python train.py --encoder_arch="vit" --model="contrastive image-text model" --dataset="photos of plants and fungi (iNaturalist)" --train_examples=90422 --image_size=64 --crop_scale_min=1 --horizontal_flip=true --tokenizer="word" --vocab_size=1482 --loss="sigmoid" --embed_dim=384 --encoder_norm="layernorm" --encoder_norm_position="sandwich" --encoder_activation="gelu" --encoder_mlp_ratio=4 --encoder_head_dim=16 --encoder_fused_qkv=true --encoder_bias="all" --encoder_qk_norm=false --encoder_parallel_block=false --encoder_inner_norm=false --encoder_moe="top_k" --encoder_num_experts=8 --encoder_moe_every=2 --encoder_expert_mlp_ratio=0.25 --encoder_experts_per_token=2 --encoder_shared_expert=false --encoder_patch_size=[4, 4] --encoder_conv_stem=true --encoder_layers=6 --encoder_width=192 --encoder_positions="learned" --encoder_pooling="class_token" --text_encoder_causal=true --text_encoder_width=256 --text_encoder_layers=10 --text_encoder_norm="layernorm" --text_encoder_norm_position="pre" --text_encoder_activation="gelu" --text_encoder_mlp_ratio=4 --text_encoder_head_dim=32 --text_encoder_fused_qkv=true --text_encoder_bias="qkv" --text_encoder_qk_norm=false --text_encoder_layer_scale_init=1.0 --text_encoder_parallel_block=false --text_encoder_inner_norm=false --text_encoder_positions="learned" --residual_init="scaled_by_depth" --optimizer="soap" --beta2=0.999 --learning_rate=0.003 --beta1=0.95 --shampoo_beta=0.95 --eps=1e-08 --precondition_frequency=25 --max_precond_dim=1024 --one_sided=false --adamw_lr_other_params=0.00085 --max_grad_norm=3.0 --max_steps=8100 --batch_size=256 --epochs=22.9 --lr_schedule="linear" --final_lr_fraction=0.01 --warmup_steps=400 --weight_decay=0.4 --adamw_weight_decay_other_params=0.01
Rows from block 2 of the text encoder, named by matrix and row number. Rows with one number belong to one attention dimension. Each number is 200 + 30 x the weight over its row's rms, rounded and kept within 0 to 999. All counts start at 0.
# q: attention query, key and value (stacked) (text_encoder.blocks.2.attn.qkv.weight, 768x256, the q third), inputs 172-214
# k: attention query, key and value (stacked) (text_encoder.blocks.2.attn.qkv.weight, 768x256, the k third), inputs 172-214
q.56,175,186,211,180,302,241,203,198,176,244,190,239,243,246,157,156,171,233,192,258,179,166,215,211,157,192,188,159,184,178,205,131,180,229,219,203,214,192,173,226,171,227,217
k.56,225,202,252,212,284,222,163,212,196,207,173,162,193,223,185,151,155,167,222,260,181,185,197,252,245,183,167,190,259,212,184,194,257,229,235,222,179,186,216,234,199,165,224
q.57,241,235,245,197,242,197,168,154,193,199,209,183,203,184,235,201,195,184,176,158,182,199,187,186,217,214,211,211,194,188,181,235,238,204,191,174,204,213,181,155,201,212,226
k.57,222,236,200,164,263,198,155,175,173,251,181,208,166,221,141,166,175,201,197,210,192,220,175,172,231,219,142,223,172,228,173,175,163,146,172,219,190,208,138,185,238,220,216
q.58,186,211,147,206,181,217,213,238,193,235,239,266,193,277,214,246,159,181,143,175,182,225,155,195,181,196,207,125,220,162,211,180,213,161,188,177,220,235,212,207,230,181,222
k.58,187,166,246,227,174,183,218,219,152,166,237,248,210,181,190,270,214,211,114,211,198,196,178,228,240,231,215,158,206,189,224,186,201,194,193,232,162,219,240,214,202,241,206
q.59,171,202,158,164,185,237,175,140,207,178,217,240,180,244,192,249,140,195,239,208,204,192,163,143,168,214,204,147,256,225,183,191,173,190,159,214,225,198,204,261,236,163,192
k.59,139,176,214,228,133,166,206,210,220,164,245,242,197,201,194,234,214,187,180,137,225,220,188,186,224,208,178,217,184,170,261,191,201,170,217,186,220,196,225,176,192,200,192
q.60,237,214,228,143,172,160,124,238,198,239,162,227,192,207,167,186,171,217,264,208,149,196,198,224,204,193,183,195,174,165,199,244,198,237,206,226,211,200,182,158,230,206,186
k.60,223,246,251,188,222,224,210,219,181,214,166,194,193,169,206,166,211,189,262,271,175,213,203,179,137,179,237,186,197,145,204,199,177,215,137,222,200,190,209,172,213,224,222
q.61,262,155,232,230,208,161,234,184,197,147,199,160,212,239,200,222,236,127,193,117,220,153,163,186,224,225,188,197,225,237,227,239,180,235,209,164,199,219,199,252,162,188,205
k.61,177,197,196,199,179,206,196,240,176,179,152,234,196,204,208,236,203,174,241,215,204,134,169,200,214,193,140,227,249,230,210,240,168,148,179,204,200,209,217,232,165,243,174
q.62,195,240,198,213,148,203,196,248,270,199,203,201,217,193,221,173,198,248,259,166,192,212,159,204,200,207,207,181,224,145,246,243,163,130,186,206,196,173,152,162,219,239,223
k.62,227,221,221,222,245,204,209,184,203,222,219,202,166,182,210,189,188,175,191,198,242,241,181,164,239,241,216,198,145,194,201,204,195,209,168,199,238,152,199,213,196,229,204
q.63,180,187,207,158,192,190,193,209,196,231,213,253,190,225,278,263,199,203,114,170,182,222,165,168,217,203,193,156,242,207,205,191,218,205,163,139,199,195,215,145,251,193,235
k.63,165,146,215,160,233,207,189,250,157,241,193,223,225,167,223,230,201,220,157,188,145,188,191,220,220,191,207,162,233,238,188,171,181,120,154,200,178,194,203,184,202,230,192
q.64,133,227,212,227,218,174,192,234,196,199,160,175,253,160,207,191,251,184,162,208,191,181,186,217,212,219,214,202,147,148,203,260,158,214,203,209,176,199,234,180,194,191,140
k.64,188,181,197,216,180,175,215,190,204,194,206,224,225,156,205,267,268,231,218,200,243,224,204,244,212,152,236,168,230,198,233,256,181,205,212,165,208,171,163,196,203,191,177
q.65,219,161,190,174,176,215,221,226,152,166,305,210,211,198,287,184,177,134,224,167,191,171,205,213,186,227,190,250,184,205,187,156,188,204,232,144,216,227,211,244,214,225,230
k.65,141,185,220,239,171,185,145,243,191,146,216,197,198,195,182,174,203,180,205,146,153,203,195,219,205,239,174,197,191,237,244,182,214,200,184,226,207,249,183,244,172,199,242
q.66,171,190,213,211,177,228,202,204,188,123,208,211,245,187,245,170,246,142,210,189,148,163,227,209,218,219,210,237,181,230,243,201,163,184,217,162,212,230,199,203,194,173,224
k.66,218,195,185,211,134,164,206,231,178,170,205,206,271,168,193,211,252,196,220,219,163,209,221,189,232,240,184,193,184,244,269,184,177,176,220,212,198,210,173,208,207,206,216
q.67,180,260,176,214,207,185,145,221,212,230,155,161,242,157,195,171,178,205,170,232,258,231,241,200,172,147,166,226,205,201,270,184,182,226,203,231,160,220,192,224,195,185,169
k.67,212,214,203,146,208,282,172,163,207,191,191,124,215,188,196,199,249,180,235,172,294,223,204,289,195,124,201,242,230,219,213,208,252,206,214,224,185,192,202,177,184,208,217
q.68,169,186,152,197,179,250,206,215,212,181,179,224,155,192,222,185,218,198,189,215,184,197,192,84,174,173,210,249,163,238,239,181,192,191,220,186,218,179,178,236,184,188,223
k.68,195,194,207,222,183,214,193,230,199,189,255,204,241,178,205,192,196,210,227,124,223,222,215,199,227,153,245,215,184,222,201,220,200,205,243,247,196,225,168,204,157,185,181
q.69,197,132,223,181,199,200,237,218,204,158,209,220,173,175,268,200,214,205,191,149,163,204,162,168,196,268,227,214,200,181,131,207,213,216,244,196,252,215,237,188,227,207,259
k.69,207,173,157,205,191,144,221,233,183,154,221,246,169,192,173,266,219,192,156,200,152,237,205,165,234,279,212,201,170,194,203,154,133,191,204,195,247,268,205,230,198,161,251
q.70,192,169,186,178,202,185,201,273,209,189,195,172,226,205,211,223,209,168,184,204,188,142,158,205,169,223,211,190,215,201,204,197,164,210,176,185,234,202,227,227,217,177,190
k.70,164,181,142,220,181,177,233,242,201,190,189,221,211,187,186,215,190,252,241,201,200,208,237,218,209,222,192,178,187,209,228,216,171,175,159,147,226,195,219,194,240,175,177
q.71,233,163,153,220,195,192,195,205,204,197,186,204,251,217,210,253,228,164,188,211,252,195,174,208,126,244,185,230,240,231,209,131,198,183,259,256,269,200,162,234,190,209,248
k.71,189,204,163,220,219,215,201,125,209,186,227,204,223,202,233,154,158,248,190,172,272,232,191,218,190,245,217,202,167,157,143,223,195,224,198,203,232,235,248,216,202,187,230
q.72,204,207,167,131,221,223,177,200,205,200,155,228,194,196,146,231,165,253,196,230,167,168,201,178,234,171,228,156,152,179,191,205,178,217,171,186,155,173,202,159,184,224,146
k.72,165,172,219,147,218,188,171,215,200,221,185,214,247,198,207,229,153,220,181,222,187,200,161,203,208,153,205,228,203,233,177,168,230,248,221,199,203,146,165,195,202,212,186
q.73,204,161,178,312,157,201,193,224,197,180,215,213,175,204,209,194,230,123,210,227,205,174,215,175,198,220,183,248,246,268,213,167,153,206,215,219,213,223,209,211,169,166,208
k.73,183,169,191,293,131,196,199,220,200,173,214,193,205,249,222,141,184,212,180,168,195,194,206,234,239,216,180,223,214,247,224,217,204,161,218,209,249,239,226,178,171,227,190
q.74,136,178,210,159,178,246,220,194,211,166,204,190,212,171,230,181,192,193,213,227,192,173,153,193,224,210,196,214,151,217,217,192,160,179,244,184,190,213,197,181,208,205,192
k.74,152,188,209,156,151,149,212,255,223,187,193,215,256,167,197,267,225,214,217,183,177,200,155,203,239,189,236,194,189,225,232,211,176,206,244,224,230,177,179,251,213,186,172
q.75,182,251,219,202,200,171,173,178,139,234,227,142,252,222,212,165,189,228,235,189,216,228,260,235,247,243,201,202,208,177,215,237,182,242,176,192,155,262,218,255,172,217,176
k.75,170,202,200,170,220,202,166,189,172,223,198,190,197,217,181,204,239,156,265,231,214,174,211,245,197,238,170,217,232,226,266,242,189,202,160,153,177,161,178,243,206,209,221
q.76,206,231,223,176,246,232,218,215,197,237,226,234,222,166,163,203,228,183,168,187,175,207,204,203,212,187,229,220,185,181,233,243,227,161,246,161,202,186,244,234,187,232,190
k.76,231,164,163,250,155,209,164,164,197,204,257,227,216,160,203,232,184,217,173,174,237,208,250,206,182,164,198,229,192,209,201,189,201,164,193,150,169,185,207,191,121,232,207
q.77,220,199,215,159,226,165,252,164,177,216,189,236,184,209,209,204,218,190,151,150,190,190,203,222,176,216,187,200,230,174,194,177,238,225,228,198,200,209,182,221,213,236,303
k.77,225,189,241,162,223,218,157,172,196,197,205,196,182,175,195,224,193,173,145,199,183,186,187,202,176,202,184,238,179,145,132,161,166,172,216,188,224,185,197,231,206,173,297
q.78,249,167,131,132,188,200,229,179,189,220,212,134,187,232,232,208,223,180,220,214,231,214,205,202,191,214,188,214,189,211,187,167,196,221,201,216,192,206,146,253,196,213,229
k.78,195,240,218,202,229,168,216,220,188,178,190,202,186,227,169,222,195,185,241,196,179,225,165,209,182,236,139,161,184,136,211,245,216,231,224,234,224,212,181,263,214,141,203
q.79,253,181,183,172,202,221,214,164,148,177,223,163,182,247,214,196,237,170,262,178,201,224,209,207,211,192,167,192,200,199,218,201,217,207,218,201,179,231,211,227,206,229,179
k.79,207,250,161,231,210,188,169,241,176,215,207,172,220,226,161,139,179,159,252,189,186,223,170,192,202,257,152,234,204,240,256,209,237,171,198,170,167,207,234,238,200,207,227
q.80,174,194,208,230,237,139,229,206,157,139,215,229,249,162,230,255,207,237,210,175,211,181,187,208,196,212,169,242,212,176,199,205,222,169,222,220,246,187,214,206,171,236,256
k.80,205,199,225,174,232,245,200,194,194,159,195,139,204,200,210,236,243,143,136,184,223,245,195,221,189,254,186,244,177,208,170,164,195,195,249,231,227,205,201,198,178,152,235
q.81,184,181,230,257,224,249,204,226,228,198,208,245,172,210,198,211,223,198,191,177,171,164,166,213,197,187,248,216,161,223,180,221,223,190,188,198,283,228,218,196,245,197,217
k.81,274,199,153,221,231,203,202,234,192,195,229,257,193,208,171,210,231,205,168,225,174,187,190,162,238,202,219,125,164,215,233,242,157,173,166,202,221,229,174,175,237,168,189
q.82,190,234,179,230,197,203,153,208,199,190,194,184,153,222,221,194,253,223,201,238,261,246,189,174,166,180,183,204,211,195,244,209,230,223,193,222,180,220,207,252,213,204,216
k.82,243,231,213,206,243,252,173,230,218,194,244,185,188,217,185,180,240,192,228,146,230,224,218,222,201,154,236,255,203,177,213,203,199,225,191,214,189,217,202,183,201,173,230
q.83,225,196,177,196,272,240,259,222,193,201,217,218,145,192,192,153,166,220,217,164,253,224,181,197,204,207,209,168,156,146,176,227,286,184,172,179,202,209,204,193,186,234,242
k.83,192,194,264,218,230,217,170,205,249,201,179,207,168,185,225,197,227,175,176,185,239,166,220,189,175,215,184,195,226,126,183,179,212,190,200,163,199,158,159,176,160,212,225
q.84,195,144,193,168,226,209,239,177,193,164,219,262,199,192,243,230,165,200,200,187,160,181,225,167,273,240,195,206,194,207,188,200,180,238,218,158,212,197,175,125,170,198,238
k.84,185,172,210,128,224,175,189,210,192,191,215,210,184,211,228,247,209,176,126,209,167,212,171,133,234,235,164,178,175,218,195,104,177,150,220,201,209,220,173,201,235,214,203
q.85,226,226,156,236,159,214,255,212,154,185,229,171,191,232,208,135,245,192,214,185,180,219,196,179,215,285,191,198,213,185,186,235,212,214,171,175,185,198,152,215,173,251,236
k.85,199,223,205,252,174,217,171,245,184,228,180,207,211,220,161,168,229,137,206,176,192,166,221,203,221,211,163,270,211,174,226,225,221,185,227,145,167,166,201,202,156,196,229
q.86,170,233,189,154,190,169,187,213,157,178,163,203,165,199,177,199,174,289,221,248,186,186,201,211,212,157,205,216,169,165,209,211,214,236,213,215,165,220,182,201,231,270,158
k.86,155,214,213,176,171,232,183,223,217,184,155,186,248,194,181,196,176,198,172,168,156,216,172,190,224,186,253,234,192,224,223,226,172,242,214,246,193,197,187,207,201,183,197
q.87,283,162,125,188,262,201,258,149,165,199,227,166,194,221,257,213,175,129,198,147,219,225,180,239,192,220,146,171,182,191,169,160,199,244,212,192,228,180,166,170,180,222,248
k.87,199,198,198,214,233,242,186,126,189,188,215,184,196,231,235,182,208,167,206,166,211,189,134,218,152,221,153,211,195,155,165,181,210,214,196,164,187,169,204,233,198,221,259