config.toml
encoder_arch = "vit"
model = "contrastive image-text model"
dataset = "photos of plants and fungi (iNaturalist)"
train_examples = 90422
image_size = 64
crop_scale_min = 1
horizontal_flip = true
tokenizer = "word"
vocab_size = 1482
loss = "sigmoid"
embed_dim = 384
encoder_norm = "layernorm"
encoder_norm_position = "sandwich"
encoder_activation = "gelu"
encoder_mlp_ratio = 4
encoder_head_dim = 16
encoder_fused_qkv = true
encoder_bias = "all"
encoder_qk_norm = false
encoder_parallel_block = false
encoder_inner_norm = false
encoder_moe = "top_k"
encoder_num_experts = 8
encoder_moe_every = 2
encoder_expert_mlp_ratio = 0.25
encoder_experts_per_token = 2
encoder_shared_expert = false
encoder_patch_size = [4, 4]
encoder_conv_stem = true
encoder_layers = 6
encoder_width = 192
encoder_positions = "learned"
encoder_pooling = "class_token"
text_encoder_causal = true
text_encoder_width = 256
text_encoder_layers = 10
text_encoder_norm = "layernorm"
text_encoder_norm_position = "pre"
text_encoder_activation = "gelu"
text_encoder_mlp_ratio = 4
text_encoder_head_dim = 32
text_encoder_fused_qkv = true
text_encoder_bias = "qkv"
text_encoder_qk_norm = false
text_encoder_layer_scale_init = 1.0
text_encoder_parallel_block = false
text_encoder_inner_norm = false
text_encoder_positions = "learned"
residual_init = "scaled_by_depth"
optimizer = "soap"
beta2 = 0.999
lr = 0.003
beta1 = 0.95
shampoo_beta = 0.95
eps = 1e-08
precondition_frequency = 25
max_precond_dim = 1024
one_sided = false
adamw_lr_other_params = 0.00085
grad_clip = 3.0
steps = 8100
batch_size = 256
epochs = 22.9
lr_schedule = "linear"
final_lr_fraction = 0.01
warmup_steps = 400
weight_decay = 0.4
adamw_weight_decay_other_params = 0.01
Rows from block 3 of the image encoder of a small contrastive image-text model, named by matrix and row number. Rows with one number within an expert belong to one neuron, the router's apart. Each number is 200 + 30 x the weight over its row's rms, rounded and kept within 0 to 999. All counts start at 0.
Before each expert's rows are labels from the 100 images, of 14848, where the router gives the expert most weight on average: "top examples" is what is common among them. Only what is clearly more common there than usual is listed. The data: photos of plants and fungi (iNaturalist). In brackets: how many of the 100, against the usual share in percent.
# router: router (encoder.blocks.3.mlp.router.weight, 8x192, trained with AdamW), inputs 0-191
# up: expert up (encoder.blocks.3.mlp.up, 8x48x192), inputs 0-191
# down: expert down (encoder.blocks.3.mlp.down, 8x192x48, transposed), outputs 0-191

# expert 3
top examples: order Lamiales (30 vs 7.4)
router.3,229,168,189,178,210,241,269,237,188,192,179,219,156,195,173,232,175,123,229,180,212,195,210,180,167,212,189,253,180,246,222,194,184,200,206,154,176,217,222,152,191,210,210,185,246,185,214,247,145,190,198,217,198,155,125,191,203,223,151,185,178,232,194,160,212,247,198,201,230,178,165,209,220,229,199,249,193,211,166,160,185,211,254,199,173,155,204,264,225,168,222,156,193,199,187,195,187,176,113,189,163,230,227,227,247,225,218,210,209,198,166,200,139,177,158,239,227,168,189,168,234,166,204,236,220,173,249,236,165,175,150,231,221,233,215,224,211,217,196,240,161,192,208,197,183,159,186,184,228,162,208,177,246,223,167,196,199,253,150,185,212,221,208,200,187,180,187,198,206,215,255,221,249,217,258,204,191,176,223,183,180,175,228,243,203,154,238,217,200,266,186,240
up.0,193,187,208,226,214,186,219,165,209,190,201,225,204,232,222,196,213,191,169,210,168,222,193,185,261,210,176,191,134,238,260,168,205,176,158,216,180,213,194,252,175,200,170,156,188,209,229,182,156,241,236,200,235,210,140,189,229,294,181,186,190,214,159,217,209,206,201,168,211,152,222,157,135,209,229,186,239,175,194,217,184,196,122,202,171,239,132,170,189,211,190,218,205,186,239,195,215,149,210,166,189,207,167,185,201,275,197,217,189,178,236,199,187,221,208,192,180,190,173,202,201,211,203,246,222,240,134,184,182,214,223,195,189,219,197,261,215,195,169,210,196,185,207,222,174,177,209,260,242,198,219,201,224,201,214,209,215,267,188,173,174,187,179,152,184,181,233,202,245,171,244,146,166,225,218,240,133,181,197,233,172,285,249,165,149,227,175,207,191,241,169,198
down.0,212,244,163,205,215,212,240,178,199,209,151,184,189,205,209,221,189,177,203,199,193,203,222,212,198,240,215,185,189,192,222,154,170,245,176,188,151,173,210,209,209,183,184,261,217,200,202,164,186,177,242,212,211,180,173,185,220,155,210,262,200,186,266,180,150,196,213,183,229,141,215,205,181,146,185,189,188,179,256,147,209,192,218,179,220,228,198,175,123,219,182,139,141,178,178,200,227,222,229,199,165,168,221,202,174,163,252,176,198,185,176,216,194,219,213,193,209,158,125,190,189,207,181,177,195,140,205,251,236,243,234,135,197,229,190,174,201,243,223,219,226,220,201,141,260,163,164,234,168,218,230,155,198,160,149,220,201,166,188,181,235,155,170,216,214,246,178,151,205,209,182,153,175,164,205,209,198,159,156,161,232,212,235,214,204,195,227,140,146,175,239,214

# expert 5
top examples: order Fagales (30 vs 2.7); text has "birch" (25 vs 1)
router.5,193,180,128,208,199,203,192,178,189,201,275,165,235,226,228,202,190,243,168,223,176,190,185,240,211,165,200,159,232,174,212,215,130,184,165,209,190,195,173,252,223,188,165,246,212,199,229,225,197,200,140,256,181,256,200,166,134,210,232,189,244,202,143,187,221,221,261,244,211,149,268,202,135,208,191,145,203,157,176,189,210,177,203,190,175,191,161,162,232,222,217,179,155,197,189,229,279,176,223,205,206,190,213,142,217,186,224,222,177,168,236,203,193,218,236,170,243,209,225,168,197,187,223,200,150,191,194,239,191,222,257,237,220,182,243,228,218,158,201,186,228,198,168,201,218,217,224,223,228,206,167,166,155,242,171,218,195,163,222,224,221,201,175,207,197,197,206,158,227,254,210,169,195,189,167,200,193,234,185,221,230,182,122,163,222,224,210,169,178,219,203,177
up.0,156,186,208,280,244,171,223,241,249,198,196,223,185,243,163,206,166,197,203,220,191,270,175,177,199,240,214,226,149,202,200,206,222,208,168,179,166,231,214,232,193,226,256,221,206,193,178,238,243,285,191,224,180,203,229,150,217,222,120,190,217,201,168,201,183,173,196,194,196,136,226,218,223,203,205,244,168,205,223,178,207,179,201,175,224,186,214,203,125,197,248,177,213,195,228,195,189,216,224,184,186,231,152,183,205,192,189,180,237,221,194,200,186,251,144,277,191,226,213,177,199,161,179,203,210,199,189,199,224,196,245,237,241,194,168,196,172,238,135,218,150,178,227,171,197,229,226,210,174,164,151,208,175,209,206,198,217,228,258,170,228,183,206,209,211,242,192,221,170,183,221,129,185,196,221,238,194,178,196,216,188,236,177,101,258,207,199,199,232,189,190,161
down.0,159,219,242,248,214,175,243,193,181,146,167,228,167,184,238,251,197,115,211,167,210,235,205,232,211,207,201,191,180,226,152,193,214,227,197,174,218,240,192,182,264,189,164,181,152,177,222,185,176,234,191,167,164,156,217,229,191,129,155,212,144,179,236,153,233,170,190,195,196,170,239,223,203,240,177,198,143,245,240,223,222,200,194,204,283,213,201,185,181,164,213,182,210,233,184,180,208,168,163,172,236,181,193,235,256,239,169,194,182,244,201,173,209,262,176,195,215,202,242,197,151,224,167,205,174,241,177,211,203,186,185,191,195,192,196,177,163,202,160,203,204,206,253,205,203,201,158,135,173,203,190,164,191,211,211,238,196,223,263,194,182,189,194,162,219,193,194,199,244,193,177,189,233,195,162,207,203,245,220,197,219,159,172,211,234,208,150,184,209,243,106,214

# expert 1
top examples: class Liliopsida (32 vs 9.3); order Poales (29 vs 2)
router.1,236,218,243,205,223,174,149,260,223,193,237,201,247,157,246,183,192,216,174,225,178,278,184,209,182,190,189,155,215,198,198,229,215,260,208,256,238,199,200,242,256,258,192,135,162,209,178,187,160,146,220,221,246,202,225,167,163,194,234,197,231,174,164,238,182,142,185,169,213,225,219,223,182,233,176,141,267,186,202,187,205,163,162,217,184,199,205,186,202,228,133,229,214,184,194,201,198,174,234,185,228,201,152,169,164,203,198,203,183,171,187,227,204,202,210,215,179,215,171,241,215,219,196,243,154,208,174,200,244,161,252,191,171,243,169,195,199,213,215,159,220,186,216,162,164,264,232,179,164,252,196,225,175,203,203,245,188,171,228,224,207,199,183,206,216,217,205,176,217,189,233,191,170,232,180,170,157,201,182,191,189,178,130,156,140,231,161,188,220,154,232,210
up.0,169,185,146,209,217,194,152,158,209,195,217,232,204,180,171,226,233,182,181,270,238,217,212,190,194,153,211,211,233,228,153,276,212,229,204,232,131,221,228,225,171,161,164,216,210,160,181,196,222,185,199,195,240,226,173,197,197,145,153,182,148,232,161,212,163,156,224,211,169,211,204,157,147,204,210,208,232,226,197,195,205,194,209,228,180,207,231,234,209,176,208,223,191,177,277,170,218,151,229,183,227,160,197,202,192,214,236,161,194,159,223,194,195,237,202,224,219,187,218,154,214,256,234,186,220,144,188,205,194,271,230,214,159,177,199,215,252,163,177,189,176,174,189,166,261,190,191,243,179,141,156,189,221,198,221,199,230,131,230,214,184,215,193,211,142,203,227,228,259,191,157,179,210,189,199,180,230,203,229,221,201,171,198,191,291,220,195,221,182,222,168,181
down.0,209,201,216,244,219,186,185,202,133,217,167,145,179,142,233,177,256,176,152,135,221,227,181,200,157,229,146,251,206,192,221,186,210,165,205,197,195,193,201,222,206,181,206,176,172,195,202,207,228,213,225,194,221,226,196,225,203,251,205,178,274,200,240,193,194,228,138,192,182,185,176,148,157,198,183,255,139,245,199,145,194,265,168,243,191,289,216,140,165,218,179,214,144,175,248,249,246,219,215,181,170,153,188,197,225,202,168,234,177,192,187,251,206,212,240,232,156,199,222,208,165,209,191,189,215,239,238,164,205,150,223,151,217,162,148,181,205,213,183,225,256,227,166,215,201,150,181,158,204,226,196,254,193,223,200,202,218,175,198,204,213,186,144,178,158,241,193,214,245,188,203,208,177,178,176,195,188,196,197,220,213,199,186,169,204,174,207,201,207,217,207,218

# expert 2
top examples: family: Asteraceae (33 vs 10.5); order: Asterales (33 vs 10.9); order Ranunculales (27 vs 4.3)
router.2,216,181,233,217,200,181,148,228,221,233,135,242,169,175,211,163,188,228,177,191,237,171,182,175,181,211,195,183,194,210,160,191,232,156,263,215,209,167,175,212,144,212,232,191,206,213,224,145,219,214,205,176,228,202,252,266,181,198,179,227,200,172,295,209,158,204,169,194,194,212,179,180,245,157,155,221,168,217,227,245,166,209,251,156,269,213,251,200,181,219,219,220,232,177,223,102,183,224,163,216,204,224,166,237,204,193,170,195,188,210,188,194,250,211,191,151,195,232,258,241,163,178,194,190,212,210,203,167,219,170,213,175,175,235,202,165,193,219,174,224,222,206,237,165,211,210,220,215,169,247,227,230,216,162,232,143,235,198,171,193,192,207,214,144,243,288,222,188,188,208,195,191,182,216,203,177,245,179,196,197,195,188,205,201,176,193,165,230,225,169,259,207
up.0,228,217,206,150,167,132,209,208,178,212,218,198,269,227,193,200,196,207,232,175,209,216,148,191,219,252,166,202,190,231,231,180,203,244,157,212,201,241,217,172,205,192,175,174,166,244,186,198,169,210,225,202,197,177,185,136,203,167,252,226,209,182,189,205,151,186,163,238,214,250,165,185,197,211,175,178,205,220,209,205,188,144,215,177,218,167,132,236,201,222,149,180,169,205,173,254,218,212,188,209,189,139,177,123,185,183,203,209,239,183,167,184,196,201,192,190,241,180,169,205,212,206,203,208,161,168,230,160,200,240,223,178,201,197,245,133,144,212,170,204,257,210,192,169,228,212,236,210,202,190,116,214,221,229,204,205,239,245,226,182,205,230,178,161,149,131,183,211,206,152,203,121,175,165,222,193,223,205,241,246,207,220,196,167,235,173,207,181,227,206,254,165
down.0,235,230,263,208,188,205,224,230,186,194,194,201,155,184,185,213,194,195,227,187,188,182,175,205,205,209,206,198,210,203,184,210,210,197,266,161,167,156,209,215,160,195,203,238,199,150,248,204,202,188,261,227,178,225,202,242,205,160,216,173,252,194,149,157,236,207,246,218,180,233,234,229,244,220,243,220,226,220,201,157,205,215,179,178,175,240,189,119,212,219,228,215,220,140,179,234,192,199,223,177,151,217,202,205,242,256,197,231,206,212,222,219,204,160,206,161,160,221,184,128,232,252,249,198,256,221,158,215,196,166,183,236,212,181,143,191,189,187,209,181,148,218,200,157,212,185,169,236,143,216,277,198,175,177,147,193,228,211,147,221,191,162,181,217,219,239,209,176,228,239,224,220,220,223,162,179,137,250,171,206,204,203,181,188,204,207,148,253,198,234,166,174

# expert 4
top examples: order Caryophyllales (62 vs 7.9); family: Cactaceae (62 vs 3.3); text has "cactus" (52 vs 2.1)
router.4,162,209,263,170,217,162,203,184,188,191,178,180,228,203,173,185,215,220,273,212,178,166,237,231,292,157,232,222,206,211,207,178,237,234,189,192,247,189,229,187,191,184,197,178,158,189,190,246,261,188,178,180,200,221,209,195,260,183,202,235,202,156,156,190,222,153,192,206,182,194,231,222,229,250,238,146,172,212,279,223,255,211,131,221,236,244,173,186,175,234,250,218,225,259,217,215,160,223,240,223,222,176,198,186,184,224,167,239,180,187,158,207,193,192,219,191,183,216,165,197,183,210,187,144,181,193,192,179,212,212,162,162,213,153,204,227,232,226,197,182,183,160,147,211,173,191,204,249,174,176,237,258,207,227,180,189,172,222,241,213,216,153,206,214,171,193,230,241,208,208,159,168,167,210,186,189,166,225,167,231,171,207,183,233,175,234,164,215,143,170,149,214
up.0,225,193,214,236,180,231,195,217,284,235,186,223,157,209,213,193,232,189,174,210,108,185,182,229,200,188,230,181,180,222,239,199,222,184,258,173,136,204,202,191,169,169,195,213,230,208,195,182,201,199,218,253,204,202,216,233,209,176,254,182,270,152,216,259,211,212,219,180,199,171,225,167,185,233,229,170,238,222,183,239,233,194,250,223,147,221,221,214,238,208,231,203,262,198,164,217,152,197,211,151,163,162,224,197,202,189,205,181,148,200,235,206,198,163,213,234,203,240,226,200,205,223,190,222,215,107,210,218,177,110,199,201,176,193,245,212,191,177,232,203,162,176,188,233,235,212,158,234,231,204,206,192,188,166,228,240,237,236,187,211,240,213,187,185,147,202,193,206,238,163,221,226,139,181,203,175,227,202,195,180,142,198,182,148,201,182,223,265,213,198,190,231
down.0,223,162,171,208,180,206,230,238,206,208,195,197,185,220,237,222,270,180,204,216,214,193,222,268,180,182,188,234,219,248,196,203,219,247,271,196,162,196,198,133,245,197,142,202,161,180,261,203,199,218,208,146,185,218,230,221,221,214,208,167,155,122,242,199,217,232,212,234,210,199,223,216,228,174,208,225,206,232,190,241,184,153,184,162,249,166,231,219,227,164,185,168,210,207,196,165,147,148,210,203,196,166,234,221,189,196,234,198,204,215,210,186,201,195,209,177,184,210,233,208,243,103,258,197,204,198,208,203,208,203,231,224,248,204,229,161,159,131,202,199,211,229,189,226,242,189,236,256,237,186,184,253,167,205,187,220,198,230,202,192,210,197,157,212,168,223,188,228,189,161,168,143,186,236,207,210,167,235,190,215,265,229,209,245,224,164,174,177,240,175,148,203